Weights of a small audio frame classifier: log mel input.
Rows from block 8 of a small audio frame classifier, named by matrix and row number. Rows with one number belong to one neuron. Each number is 200 + 40 x the weight over its row's rms, rounded and kept within 0 to 999. All counts start at 0.
After each neuron's rows are labels from the 100 clips, of 14976, where the neuron reaches its largest size: "top examples" is what is common among them. Only what is clearly more common there than usual is listed. The data: synthesized solo parts of chorales (CocoChorales). In brackets: how many of the 100, against the usual share in percent.
# gate: second MLP gate (model.blocks.8.mlp.gate.weight, 336x128), inputs 0-127
# fc1: second MLP up (model.blocks.8.mlp.fc1.weight, 336x128), inputs 0-127
# fc2: second MLP down (model.blocks.8.mlp.fc2.weight, 128x336, transposed), outputs 0-127

gate.63,138,202,220,291,209,194,219,228,143,211,203,192,121,215,186,202,151,198,294,164,254,218,131,243,156,171,209,238,179,163,189,230,219,236,176,231,228,224,170,223,278,212,178,179,220,186,157,280,192,235,179,191,278,174,145,183,180,175,248,182,162,186,157,139,215,174,213,147,224,196,145,190,232,187,116,205,194,179,176,202,179,147,280,217,136,168,192,200,170,148,217,211,212,245,173,162,226,229,222,253,147,246,161,135,261,238,254,188,193,135,156,243,166,257,193,170,221,98,147,179,193,209,307,171,171,172,184,177
fc1.63,236,267,212,207,182,135,189,259,115,131,219,185,158,180,92,204,234,220,150,166,244,255,151,233,234,229,222,189,195,187,100,252,211,268,247,175,223,246,244,190,170,178,219,225,153,214,150,208,206,281,183,224,203,134,166,230,195,180,237,163,166,164,173,94,210,166,213,159,203,184,156,195,269,194,141,177,197,220,205,163,215,162,178,195,156,189,216,167,126,189,171,164,126,203,262,168,187,167,184,172,224,231,157,209,235,242,172,204,243,180,149,230,245,232,260,142,229,129,164,218,212,155,260,185,185,220,164,139
fc2.63,206,148,190,154,271,226,168,175,286,187,229,226,180,225,216,213,220,212,194,173,135,218,239,174,108,155,255,231,214,188,179,185,138,202,220,133,215,174,237,245,214,191,148,158,237,137,190,189,230,132,219,191,165,238,279,196,251,218,151,255,224,240,249,231,239,290,152,237,203,142,238,231,227,214,201,218,217,205,197,172,200,222,193,229,163,221,217,229,227,199,204,222,219,218,202,195,323,165,271,200,173,259,203,243,130,149,209,120,257,219,288,158,115,143,223,206,243,189,217,187,183,220,165,275,250,190,218,202
top examples: note A#5 (99 vs 1.3); note G#5 (51 vs 3.9); note A5 (49 vs 2.3); trumpet (34 vs 8.2)

gate.129,184,240,234,213,185,252,195,181,137,264,144,246,203,215,278,210,256,195,243,180,147,170,155,185,220,180,292,233,255,206,231,151,213,204,194,268,206,300,118,214,273,179,243,215,180,217,159,273,223,171,166,233,213,242,162,190,206,219,193,212,210,150,280,154,256,236,191,274,202,186,217,251,176,155,176,192,244,174,210,194,185,177,302,210,184,255,199,200,222,171,158,167,190,209,192,152,197,49,189,229,166,181,175,172,173,162,131,186,236,198,224,226,201,248,129,192,215,158,178,223,170,208,193,229,228,145,240,191
fc1.129,153,170,181,263,239,195,211,129,209,186,235,228,175,196,120,255,207,209,173,171,296,239,231,217,192,190,157,151,163,280,258,283,180,182,212,149,229,180,250,179,167,241,207,181,188,206,164,138,167,111,190,212,200,152,186,190,138,197,165,213,259,243,155,228,205,139,232,148,189,216,139,182,195,247,218,138,103,179,238,249,269,265,145,166,193,207,236,147,170,217,234,232,190,172,156,275,231,238,110,200,249,169,210,176,195,216,184,253,135,191,205,244,182,155,230,206,246,212,206,176,183,218,223,235,222,269,165,184
fc2.129,242,196,139,150,183,248,239,242,132,225,142,209,218,207,287,237,223,249,163,192,131,126,226,134,278,204,127,208,189,164,165,206,186,214,264,223,235,136,205,232,241,231,219,205,195,211,185,246,231,252,151,156,218,210,162,213,176,197,297,195,226,154,205,257,159,219,159,204,174,167,253,214,195,138,202,257,236,178,193,204,128,100,206,234,221,186,136,196,184,230,133,266,203,261,181,121,193,236,230,203,177,214,274,209,195,177,240,151,243,180,235,187,193,232,192,224,165,228,177,155,261,182,138,172,260,163,204,178
top examples: note A#5 (100 vs 1.3); note G#5 (50 vs 3.9); note A5 (43 vs 2.3); note G5 (43 vs 6.4)

gate.193,188,105,194,159,222,208,190,199,147,164,200,209,147,348,187,172,150,188,187,182,182,219,167,218,219,173,205,235,196,191,192,192,252,212,245,240,190,228,206,247,236,180,235,196,248,207,225,230,153,212,197,175,176,222,215,240,193,184,191,232,225,228,181,65,169,176,161,170,252,202,188,217,230,188,162,191,169,171,183,210,197,206,201,213,268,247,272,245,274,163,104,178,293,144,137,199,232,269,275,222,181,171,218,178,211,162,235,256,165,186,172,208,230,254,135,204,181,140,189,84,152,229,211,174,172,206,210,225
fc1.193,204,125,219,155,240,276,218,233,213,255,236,141,295,192,284,166,132,188,188,164,255,160,188,100,216,188,145,221,235,220,173,122,218,194,228,270,251,272,197,212,262,172,167,193,263,158,201,278,166,193,187,169,216,175,197,161,200,221,166,216,214,257,151,196,198,192,175,198,216,201,232,252,253,211,193,134,178,185,210,145,199,192,308,196,228,212,193,199,253,170,139,161,194,174,165,215,168,270,162,242,127,164,199,145,267,197,243,226,168,143,188,207,229,171,178,147,203,160,199,179,196,193,225,167,260,241,167,183
fc2.193,175,200,187,189,206,165,206,186,176,140,155,264,247,224,188,181,223,217,202,170,182,250,157,242,203,161,263,136,188,183,181,249,190,141,167,156,138,163,251,208,189,229,206,170,217,191,207,157,188,178,244,187,159,138,171,312,208,185,270,141,196,165,259,224,227,232,254,277,240,144,118,118,197,220,221,262,232,165,257,162,216,207,257,238,243,257,232,188,202,207,198,171,186,181,225,194,253,169,214,202,193,143,158,256,145,160,185,208,167,219,115,124,226,227,203,274,113,229,244,231,178,245,231,170,200,131,179,222
top examples: note A#5 (97 vs 1.3); note G#5 (52 vs 3.9); note A5 (36 vs 2.3); trumpet (33 vs 8.2)

gate.190,137,177,267,184,297,121,243,148,208,308,185,169,231,223,171,184,255,242,191,233,190,173,182,197,152,252,209,260,207,216,232,225,236,193,233,226,218,168,127,243,212,282,150,259,219,240,215,196,204,231,223,257,185,179,236,224,139,261,174,177,212,211,226,186,251,221,232,189,231,188,193,188,217,191,183,195,200,149,122,247,181,163,236,282,132,198,158,150,134,141,220,254,217,225,166,139,279,233,260,202,199,170,196,225,233,257,171,244,246,213,128,197,202,237,209,172,169,173,161,119,211,253,221,211,170,230,228,179
fc1.190,176,175,252,201,263,242,109,167,175,233,155,203,162,232,204,278,185,188,227,218,238,152,225,177,156,128,220,215,216,215,225,176,266,115,242,162,219,251,202,197,208,154,143,228,191,216,223,212,204,236,259,200,201,165,234,170,215,188,171,206,136,267,183,203,291,229,257,147,259,150,176,167,195,202,182,180,169,149,208,241,165,200,130,221,138,266,210,184,160,157,215,213,304,165,167,188,183,201,184,176,263,180,176,274,269,229,115,159,204,194,234,161,202,203,164,174,197,242,150,211,290,204,186,276,198,201,193,261
fc2.190,216,183,108,171,172,124,238,246,193,165,241,139,216,262,127,149,194,186,213,237,162,260,206,205,174,207,166,210,191,210,194,235,232,265,164,234,232,236,217,206,197,222,294,208,188,109,183,240,115,221,246,147,217,193,201,228,250,200,161,218,298,172,211,258,194,260,169,193,232,183,184,275,211,143,219,212,224,248,246,188,151,218,194,191,237,185,185,193,139,193,162,213,188,205,207,187,278,235,163,186,215,175,172,96,208,169,267,189,204,198,224,244,205,156,167,209,179,166,330,254,193,233,194,186,220,181,242,135
top examples: note C#3 (48 vs 1.4); note C#5 (35 vs 9.7)

gate.93,211,194,174,270,183,220,192,190,207,197,189,212,195,189,244,200,284,207,275,223,195,167,271,154,143,174,153,199,142,124,146,252,95,161,279,212,206,220,237,229,208,251,189,194,199,172,217,188,256,192,266,233,246,189,143,202,197,279,170,230,262,235,207,193,237,197,202,181,204,183,146,261,196,216,212,251,284,266,189,165,217,210,244,225,124,224,295,225,210,192,173,143,147,221,236,145,190,169,176,159,225,144,232,255,157,173,147,183,285,220,231,152,197,209,198,241,221,194,237,168,269,204,143,248,184,205,251,200
fc1.93,211,119,214,218,162,219,225,217,241,114,181,204,253,183,198,191,212,165,173,145,187,170,186,234,210,200,212,197,154,166,248,220,208,214,262,227,231,214,173,162,279,218,235,242,244,201,286,253,225,245,246,212,221,196,264,105,261,173,193,138,229,160,92,230,238,220,165,209,221,231,183,205,230,221,190,245,173,200,178,236,223,222,206,237,166,221,296,206,152,243,224,196,207,228,224,271,143,177,233,219,208,208,56,166,184,207,223,165,234,155,221,164,230,176,225,151,216,241,265,256,222,147,183,198,198,168,256,277
fc2.93,322,274,245,188,229,174,175,173,171,243,228,237,210,255,146,189,167,257,217,266,201,225,207,202,172,157,189,230,252,221,202,237,212,243,154,172,194,179,228,262,221,158,170,156,218,233,212,203,192,174,137,133,191,280,226,309,210,189,166,194,176,171,243,236,127,187,165,236,234,172,201,143,216,229,237,183,201,168,179,232,138,199,203,186,176,171,191,220,296,171,174,229,216,228,197,166,293,130,187,193,145,184,268,177,194,146,235,246,171,215,182,171,173,194,116,247,195,168,163,269,208,289,163,203,193,192,148,166
top examples: note C#3 (78 vs 1.4); note G#3 (49 vs 8.1); instrument: cello (37 vs 9.9); note F#3 (31 vs 5)

gate.205,180,221,210,199,196,173,230,163,213,250,169,257,236,113,201,186,240,248,195,160,222,211,267,220,193,154,165,237,176,131,197,225,211,192,193,234,274,278,213,238,233,162,260,152,270,168,216,182,227,237,235,132,162,237,224,221,222,211,183,122,174,166,190,234,196,228,229,176,254,184,145,187,193,194,232,153,182,248,188,204,205,164,211,215,143,215,228,240,208,214,164,273,141,225,175,178,275,270,269,190,166,228,194,122,103,178,202,197,291,254,240,167,232,189,213,194,181,299,121,198,202,115,246,177,176,166,213,227
fc1.205,185,172,228,211,203,129,208,191,140,176,214,203,179,204,142,208,212,208,268,206,206,145,213,150,228,96,111,200,222,184,167,185,169,194,220,348,248,148,277,209,203,181,182,242,240,169,237,190,208,197,178,153,204,166,164,178,260,197,175,161,161,186,311,222,174,177,191,190,177,188,204,203,260,200,142,207,237,287,160,183,240,99,175,136,151,165,212,220,219,174,193,232,144,186,291,161,183,160,214,203,193,200,173,140,201,138,201,164,172,198,198,162,172,194,223,237,195,253,194,179,267,169,117,194,232,179,213,221
fc2.205,224,213,185,236,188,209,93,246,184,219,193,221,165,185,246,142,216,151,159,270,205,217,174,255,188,205,119,212,217,130,248,183,185,212,226,146,210,214,152,237,134,191,245,198,167,182,153,185,289,165,181,253,163,187,183,143,150,207,236,190,203,195,234,225,182,237,208,213,213,137,156,159,207,152,201,160,183,190,192,190,86,227,237,213,183,222,224,134,271,202,191,118,221,140,187,247,202,136,122,127,186,148,264,160,165,196,167,223,198,179,200,205,279,164,153,204,244,182,226,253,163,170,266,255,203,175,230,263
top examples: note A5 (100 vs 2.3); note G5 (70 vs 6.4); violin (43 vs 13.7); note F5 (33 vs 8.2)

gate.66,267,259,236,160,241,214,247,224,185,206,196,189,229,156,122,160,229,189,202,126,250,301,170,217,213,224,152,129,195,193,213,225,226,220,204,200,205,205,198,220,180,201,246,140,235,292,134,151,323,273,184,237,175,221,218,221,224,213,270,215,213,162,193,213,174,190,167,240,249,241,95,215,247,192,236,187,204,192,168,224,249,193,244,194,180,262,179,191,206,172,246,233,215,212,211,157,219,223,211,133,196,244,160,188,122,242,146,173,203,215,192,207,200,174,147,196,170,203,128,156,212,189,104,151,212,166,195,109
fc1.66,226,278,223,180,239,238,231,238,195,252,225,188,222,145,178,164,207,161,206,143,217,288,179,243,197,215,215,218,212,243,183,207,234,173,220,186,202,207,177,188,199,187,218,198,213,274,139,196,308,256,169,215,223,219,235,170,191,215,307,215,201,175,198,142,172,198,198,325,270,165,102,238,197,218,208,204,166,232,264,233,198,175,251,181,199,189,180,200,238,194,219,215,165,199,184,128,171,224,265,89,226,214,194,119,166,238,160,183,234,223,259,189,216,173,138,170,205,193,171,117,266,208,168,167,268,192,215,156
fc2.66,191,152,207,252,221,136,166,177,167,258,204,152,157,141,284,263,141,217,232,292,196,174,244,270,173,213,216,111,182,174,147,172,160,193,173,192,159,241,179,247,174,129,170,235,162,175,269,152,134,156,232,122,223,203,185,184,187,178,186,144,189,272,211,211,170,200,238,148,226,101,196,232,198,136,191,204,205,175,187,188,293,170,196,247,165,155,173,183,217,262,213,249,241,212,215,191,222,192,110,237,259,217,168,213,160,230,180,236,192,203,145,239,213,231,177,178,227,191,196,263,136,205,208,229,190,221,209,139
top examples: note F#3 (44 vs 5); cello (35 vs 9.9); note B3 (33 vs 9.6); note F3 (32 vs 3.7)

gate.108,224,212,217,171,172,192,213,167,179,154,255,193,267,298,185,228,153,224,210,226,157,257,254,210,187,213,240,184,169,196,181,225,257,257,178,192,237,224,88,215,189,175,195,181,202,233,219,249,174,226,232,205,130,242,185,218,220,163,188,239,267,261,243,170,246,189,253,242,227,127,171,170,231,149,243,271,242,231,204,213,205,158,236,193,236,194,203,172,172,228,179,244,233,131,193,160,171,173,268,204,155,226,214,109,139,226,194,225,246,253,117,128,234,174,217,107,152,232,216,179,243,247,152,265,154,182,196,241
fc1.108,156,171,276,204,168,243,174,181,187,243,241,189,212,203,230,219,242,258,251,218,130,199,188,132,231,146,176,259,221,188,188,155,231,233,192,253,153,205,160,234,191,270,181,186,240,157,219,204,232,164,195,228,239,264,211,226,253,167,170,248,111,200,193,129,202,193,131,241,177,200,249,238,195,225,198,234,237,197,235,202,212,156,211,168,153,208,241,192,287,201,155,162,224,195,239,196,235,249,139,207,187,154,248,193,230,189,206,186,101,258,196,212,233,172,236,219,205,110,266,270,209,255,230,190,151,198,137,74
fc2.108,174,196,214,212,172,215,242,212,220,232,153,253,202,229,155,177,190,154,197,154,289,167,226,191,199,109,166,195,236,304,259,147,188,159,183,218,157,177,224,250,245,163,196,234,288,154,174,232,213,252,236,152,197,173,220,144,234,272,267,212,255,204,175,214,203,150,165,182,215,166,151,177,208,188,196,222,214,279,85,185,247,214,124,253,176,235,165,197,184,220,197,286,251,214,153,150,181,213,172,130,171,217,161,206,203,243,232,197,243,112,217,197,207,218,172,169,116,266,230,186,229,223,180,217,163,186,221,180
top examples: note A#5 (96 vs 1.3); note G#5 (74 vs 3.9); note G5 (49 vs 6.4); flute (36 vs 8.8)

gate.225,184,225,223,225,215,200,135,274,99,229,172,231,125,195,210,187,236,185,220,156,255,217,182,195,136,200,199,218,224,198,167,273,220,200,150,265,189,266,167,241,229,185,178,193,209,229,157,213,136,118,175,201,179,208,220,178,208,240,194,181,251,180,269,215,150,213,162,194,295,250,200,290,263,192,233,213,186,271,217,277,121,223,140,115,206,250,196,228,252,96,260,280,233,175,163,218,214,213,220,219,234,232,220,197,187,223,194,184,133,183,185,167,208,234,185,163,184,224,154,187,175,215,205,216,162,137,181,161
fc1.225,238,243,211,133,236,236,227,179,285,197,191,238,238,159,195,220,202,231,203,263,168,244,201,214,190,206,176,154,167,218,243,164,138,210,224,141,192,91,249,187,110,159,202,272,204,274,167,214,267,199,155,127,212,249,244,246,223,168,193,203,146,282,152,180,217,186,243,163,158,199,218,201,165,156,243,130,224,212,226,208,260,184,262,208,178,189,200,208,207,274,122,204,232,204,222,209,156,224,243,189,104,228,255,197,252,239,244,223,236,231,201,206,160,165,158,163,135,147,166,199,251,199,182,248,239,237,186,234
fc2.225,214,163,197,205,238,176,227,185,124,176,238,213,136,233,211,220,175,323,215,204,158,133,157,223,213,210,187,286,204,251,191,234,234,249,246,213,184,240,198,176,208,198,172,187,186,224,179,217,165,213,188,211,158,180,224,225,153,193,221,210,216,215,227,233,121,175,122,206,225,172,196,184,165,179,175,228,246,282,210,175,174,180,244,196,171,292,195,199,227,110,149,107,152,181,178,190,141,134,218,250,263,207,274,213,215,171,155,191,244,128,186,273,176,181,180,261,240,245,168,166,243,166,240,92,162,184,191,232
top examples: violin (35 vs 13.7); note G#5 (31 vs 3.9); note F#5 (28 vs 7.3)

gate.191,262,214,243,279,240,275,247,140,167,204,164,244,183,163,174,152,229,225,184,242,113,234,197,183,186,294,152,210,175,167,179,198,195,227,235,195,304,212,225,237,164,191,241,236,223,239,205,172,253,200,164,129,217,239,280,237,218,217,215,190,236,279,209,227,225,234,194,227,180,213,259,226,232,168,140,184,134,241,222,229,168,221,227,181,161,213,199,234,257,150,227,218,202,110,135,146,221,182,210,179,150,227,165,195,192,205,282,260,257,144,249,228,269,208,243,154,154,243,213,210,229,171,212,240,225,156,237,214
fc1.191,216,194,222,236,158,202,180,246,191,225,195,155,188,211,246,182,262,156,170,134,175,169,219,188,237,132,171,204,121,168,173,290,204,155,217,231,173,229,239,161,176,229,150,208,147,208,211,182,258,141,244,241,237,256,202,189,187,214,180,229,231,143,155,210,188,206,203,292,277,225,213,148,300,208,192,233,216,197,246,134,167,205,147,176,243,190,264,204,230,161,167,163,168,268,238,238,187,205,166,134,146,129,186,208,216,143,288,139,180,184,219,159,158,154,209,191,271,224,237,129,271,185,179,249,182,207,161,240
fc2.191,204,232,209,173,164,198,186,212,162,166,251,186,252,240,220,167,167,237,151,258,253,229,244,186,178,216,217,296,308,173,202,190,136,187,194,131,146,98,172,220,166,162,154,164,206,127,193,210,256,290,235,175,182,169,253,234,191,230,217,166,149,213,197,230,279,195,234,224,156,172,197,171,188,196,249,234,228,197,154,198,191,188,195,158,127,220,136,113,131,190,220,197,131,177,260,205,196,229,151,204,217,242,249,235,182,173,185,242,236,222,198,126,272,149,198,181,202,126,168,247,184,197,217,177,201,267,219,215
top examples: note A5 (98 vs 2.3); note G5 (59 vs 6.4); note A#5 (43 vs 1.3); trumpet (35 vs 8.2)

gate.325,139,162,194,239,304,165,265,203,286,308,211,176,247,136,245,203,217,172,153,155,178,237,263,200,189,262,178,178,215,306,193,241,208,237,230,220,164,271,188,248,155,205,188,189,163,227,193,204,158,212,200,229,195,234,216,217,185,203,220,178,164,179,221,136,129,127,193,206,167,155,187,148,250,249,197,193,186,221,190,225,201,174,246,157,272,228,225,165,219,197,136,186,222,298,153,167,288,174,238,200,220,211,160,185,199,226,138,169,150,258,166,175,169,143,202,207,195,243,131,177,236,245,175,186,215,186,211,158
fc1.325,221,264,195,190,173,204,156,228,285,196,275,126,233,189,241,241,215,170,233,202,169,156,189,224,164,137,227,225,248,219,248,165,158,221,187,225,179,167,115,179,245,196,158,248,244,164,186,213,174,199,239,257,233,173,173,238,170,223,168,196,226,243,224,204,226,157,127,225,201,202,219,178,183,187,142,265,258,216,167,243,133,302,205,136,107,172,213,194,172,118,215,193,189,250,159,194,225,242,221,179,229,176,246,209,243,235,180,187,195,246,156,173,193,158,226,240,212,275,226,122,199,132,242,245,139,158,172,119
fc2.325,161,138,168,255,160,212,255,225,186,204,183,216,174,260,164,171,161,202,177,191,167,270,294,179,96,179,215,209,113,203,249,187,183,232,216,211,135,190,207,130,185,194,210,179,206,191,184,142,232,193,190,208,190,227,225,182,249,225,258,182,223,204,215,223,201,204,271,234,193,203,223,221,258,212,256,237,78,213,204,273,214,171,152,216,209,285,298,190,241,194,142,278,190,157,251,209,227,218,233,193,214,165,173,166,241,206,239,175,218,175,136,167,151,203,217,257,140,255,159,182,214,202,148,145,148,227,274,184
top examples: note C#3 (100 vs 1.4); note G#3 (69 vs 8.1); instrument: bassoon (39 vs 8.3); note F#3 (33 vs 5)

gate.200,182,218,220,263,174,248,196,189,158,173,252,207,211,277,150,219,238,183,250,109,234,174,229,237,150,215,178,216,222,188,192,224,251,248,235,167,262,180,159,186,174,149,244,197,205,157,226,223,216,267,216,190,219,190,166,208,253,245,143,219,120,291,182,143,230,269,173,215,193,231,202,212,196,85,255,174,184,251,205,327,98,196,187,194,205,218,179,232,133,168,226,181,256,177,158,155,243,217,175,191,269,225,163,186,256,209,218,215,171,219,164,173,143,215,229,170,271,228,219,207,277,223,186,181,185,214,217,200
fc1.200,150,241,213,167,146,137,192,248,207,202,134,241,198,172,263,220,224,191,212,175,182,218,236,197,164,278,181,263,198,218,192,264,227,164,132,163,255,221,203,231,186,181,190,195,161,198,196,169,135,198,147,185,230,188,193,198,204,164,173,177,227,252,225,223,246,248,174,198,215,179,158,193,277,196,213,187,212,168,159,150,277,201,123,255,198,237,167,171,196,211,207,231,147,181,153,247,140,89,127,288,274,126,258,208,158,182,133,172,126,136,185,158,185,221,224,147,244,225,198,197,235,178,202,285,250,184,184,169
fc2.200,227,177,168,196,237,280,183,164,167,248,208,198,222,247,170,101,232,224,152,247,170,161,186,172,242,212,203,145,264,139,220,125,241,226,228,206,181,171,301,188,217,226,215,173,158,174,182,187,183,177,198,238,199,213,128,217,196,203,263,243,217,135,253,213,202,193,256,197,188,190,217,246,121,187,210,225,187,206,187,260,154,235,247,230,200,165,219,191,231,151,194,136,225,212,211,213,257,223,266,144,190,230,220,199,259,154,232,228,244,290,248,270,229,142,155,180,189,208,276,242,109,237,246,194,168,191,183,293
top examples: note C#3 (98 vs 1.4); note G#3 (62 vs 8.1); bassoon (37 vs 8.3)

gate.176,260,256,235,146,201,192,146,182,211,229,261,199,166,243,271,250,173,192,259,151,195,216,153,219,141,153,196,215,173,193,161,218,240,208,217,213,167,219,198,253,280,155,220,222,234,155,165,270,302,205,194,160,203,247,200,203,203,222,204,171,187,251,90,206,220,213,177,188,269,172,136,229,230,206,169,228,154,273,191,228,196,231,344,226,208,159,250,179,191,190,252,186,254,208,236,182,154,206,186,123,259,189,165,231,171,230,170,201,209,189,190,163,189,171,190,135,253,184,157,203,200,188,200,232,209,219,109,123
fc1.176,198,186,197,200,214,181,184,241,295,179,249,159,131,181,204,187,176,159,244,180,209,140,197,202,157,212,153,232,245,221,192,153,239,194,274,156,121,206,218,181,214,203,203,207,229,153,125,169,209,220,166,168,140,183,232,197,249,262,223,131,168,154,151,162,161,161,157,165,180,142,89,203,172,242,239,175,183,224,153,191,190,165,222,261,145,163,210,109,228,179,220,257,199,125,154,217,212,195,189,167,251,165,224,175,216,279,192,213,213,191,132,164,234,175,123,281,236,172,175,215,249,171,205,196,190,238,140,119
fc2.176,175,201,235,217,242,230,176,132,143,258,231,272,205,248,163,225,211,195,186,210,226,242,275,150,212,125,235,172,141,196,211,333,210,197,133,198,249,227,166,208,216,176,204,202,167,245,249,202,197,195,173,140,221,205,206,228,244,154,227,226,210,263,237,213,190,191,176,238,170,178,269,217,239,116,136,271,231,219,252,206,255,173,192,215,167,244,130,200,91,156,186,200,280,227,172,215,159,236,218,191,130,197,237,193,192,183,240,162,211,224,201,191,188,233,178,166,149,237,166,155,192,165,207,214,228,289,273,243
top examples: note F#3 (55 vs 5); note B2 (54 vs 0.8); bassoon (27 vs 8.3); note B3 (27 vs 9.6)

gate.126,178,246,216,202,177,256,247,272,186,191,199,327,270,152,267,179,284,166,216,245,168,150,223,219,216,187,209,137,180,208,144,222,185,175,236,275,256,212,222,222,219,234,190,165,233,192,194,240,192,180,252,257,228,201,195,198,240,182,249,174,201,201,248,227,218,189,233,203,173,156,124,278,135,199,177,209,269,249,151,187,199,212,174,205,171,199,285,245,198,213,238,167,178,250,102,159,171,203,204,258,202,155,102,173,206,149,216,215,224,188,92,187,191,148,133,174,209,217,203,221,219,220,152,226,157,191,224,190
fc1.126,151,167,203,195,146,213,200,240,191,163,168,267,232,208,200,185,227,196,244,267,184,167,203,225,215,212,219,135,218,168,139,218,231,184,250,338,179,211,235,199,218,193,233,184,183,138,241,291,217,184,224,270,191,234,183,262,217,178,236,110,184,133,238,258,212,185,239,291,184,178,134,266,171,199,221,208,262,211,219,232,203,217,198,176,127,176,265,263,192,238,246,183,209,280,123,243,155,176,257,226,204,190,177,188,195,96,225,246,187,172,132,191,168,182,184,203,232,180,208,176,168,221,201,229,165,230,245,173
fc2.126,167,179,145,246,155,259,235,192,211,157,194,224,195,159,217,183,192,201,203,211,177,226,205,201,167,177,180,303,220,213,174,133,155,213,136,150,274,288,173,237,186,171,210,253,205,216,98,124,214,228,164,234,207,224,196,124,189,247,117,155,179,200,214,224,167,174,157,178,160,200,184,129,177,215,176,215,118,171,240,177,174,259,185,143,233,244,209,196,287,207,153,186,266,180,171,161,195,153,190,249,246,223,188,198,183,197,190,133,197,180,283,201,321,182,234,173,184,184,185,168,216,247,171,198,136,221,149,177
top examples: note A#5 (74 vs 1.3); note G5 (46 vs 6.4); note G#5 (44 vs 3.9); note A5 (38 vs 2.3)

gate.24,238,190,216,232,203,215,181,239,176,251,210,167,275,203,266,197,235,217,148,196,148,202,220,188,178,180,192,213,97,188,167,152,184,233,243,165,161,282,187,187,200,170,178,210,229,164,278,187,194,145,200,249,210,196,237,207,194,199,191,143,219,221,194,237,143,265,166,186,107,138,178,184,255,173,156,209,215,358,231,205,238,194,212,213,186,340,265,224,228,171,200,258,249,222,150,142,181,271,185,195,213,139,195,192,229,119,226,210,222,159,214,147,201,169,186,220,147,210,205,197,206,216,201,233,172,177,198,146
fc1.24,233,168,199,243,187,191,188,245,208,166,213,154,192,177,217,232,252,237,193,177,178,133,193,261,156,141,146,242,166,222,238,246,162,162,183,208,203,227,197,191,184,101,116,192,158,211,185,185,235,130,217,198,218,247,217,191,190,210,171,121,239,161,299,261,169,290,206,191,194,143,218,249,195,173,215,241,212,241,210,215,164,242,108,191,224,200,228,190,121,158,219,179,236,175,143,202,251,285,187,244,221,207,260,166,256,184,149,163,224,115,244,194,188,278,204,201,215,180,221,220,199,188,178,273,166,204,99,163
fc2.24,132,194,193,241,227,202,215,238,237,236,117,204,151,204,151,220,212,215,209,240,198,280,228,167,228,206,222,222,266,112,135,175,160,221,99,210,186,204,208,145,177,237,226,203,160,155,196,154,254,200,185,229,201,204,165,221,197,199,231,249,138,182,196,138,254,161,211,251,201,201,198,204,268,202,189,239,126,220,216,235,172,250,191,192,175,164,164,199,255,158,188,146,110,191,257,164,129,179,106,136,192,200,123,202,178,216,255,235,182,205,239,183,181,202,264,183,243,236,133,147,218,170,225,175,202,258,298,224
top examples: note A5 (67 vs 2.3); note G5 (42 vs 6.4); note G#5 (37 vs 3.9); note F#5 (30 vs 7.3)

gate.59,171,231,225,190,212,176,244,200,176,122,182,195,194,165,212,150,211,230,230,207,182,110,178,150,180,182,201,187,197,156,186,269,199,181,210,304,236,260,174,166,275,202,176,192,266,188,203,319,217,193,222,154,198,212,179,255,188,249,197,222,290,209,229,189,196,150,211,143,245,246,249,275,265,194,180,178,223,185,179,144,189,197,236,255,177,240,232,238,169,239,141,223,260,175,167,176,208,268,225,101,149,265,145,116,175,227,218,184,179,206,201,157,203,190,246,161,189,224,202,193,213,153,245,211,210,227,252,112
fc1.59,216,157,305,220,224,232,170,220,150,279,228,273,264,219,116,148,134,214,166,154,273,225,258,216,209,195,231,108,202,193,196,216,182,276,186,241,201,222,176,216,198,205,222,195,234,257,202,261,190,265,212,265,190,176,193,226,218,134,247,223,229,182,234,184,238,162,99,220,274,209,204,249,152,176,183,247,177,217,180,247,242,217,188,178,220,263,146,133,240,207,182,120,159,175,191,171,177,222,155,228,201,254,205,242,206,182,225,251,155,225,134,142,230,205,155,165,187,183,178,141,175,232,203,192,230,227,156,236
fc2.59,175,212,138,214,191,210,149,225,202,162,236,232,318,161,215,247,163,134,202,203,203,186,167,225,177,201,174,202,222,256,198,172,199,154,214,186,188,302,194,193,195,175,205,236,183,197,200,180,259,125,170,140,200,230,277,180,252,215,213,226,173,255,261,281,226,226,253,169,252,161,180,194,234,198,193,185,265,211,179,228,182,209,215,262,137,201,174,153,182,190,187,145,228,225,259,168,236,180,217,119,113,237,189,188,149,168,255,193,156,195,208,323,248,246,173,227,259,226,157,285,220,180,221,246,178,213,236,138
top examples: note A#5 (41 vs 1.3); note G#5 (35 vs 3.9); note F#5 (28 vs 7.3)

gate.305,207,125,224,196,191,230,258,180,228,218,178,219,141,195,183,320,253,277,190,182,213,196,280,214,185,208,190,150,184,241,235,199,249,199,163,178,236,220,234,203,302,175,286,264,176,190,162,195,217,257,127,170,230,214,176,271,208,249,210,166,205,156,210,199,158,287,222,238,193,145,192,222,262,256,218,192,220,235,273,208,262,188,232,161,185,283,200,142,291,191,189,169,212,209,233,159,124,146,200,213,186,209,157,199,185,227,148,213,187,246,252,166,253,283,189,208,185,214,143,181,222,207,238,225,170,215,212,197
fc1.305,237,222,238,194,218,219,282,199,229,197,181,186,180,166,271,294,169,247,187,253,219,209,248,286,188,159,189,201,208,223,238,272,257,221,220,186,232,232,165,204,296,181,218,135,198,182,168,227,247,217,143,178,155,244,215,244,163,208,127,204,262,162,157,222,148,221,115,134,280,203,278,214,268,278,173,213,203,193,126,183,177,200,219,180,255,245,184,185,243,170,203,223,253,208,187,141,188,171,129,224,174,220,215,216,193,195,210,204,151,223,263,232,235,222,143,132,150,220,161,202,144,184,136,203,172,171,225,198
fc2.305,181,127,194,219,233,193,189,194,137,222,167,197,198,272,238,170,193,138,208,217,191,107,193,341,203,179,156,151,160,195,257,168,152,194,204,189,144,216,190,212,199,268,214,270,188,221,177,190,153,183,161,212,145,179,129,180,223,221,185,234,152,220,214,211,250,215,172,203,192,179,192,245,160,195,115,121,218,169,177,207,233,238,175,155,177,186,274,295,163,120,234,186,169,155,168,207,193,226,249,226,215,160,242,200,218,210,194,208,131,195,130,269,183,214,253,247,263,195,242,168,224,164,213,166,293,162,193,181
top examples: note F#3 (94 vs 5); note B3 (60 vs 9.6); note G#3 (47 vs 8.1); note A#3 (47 vs 10.5)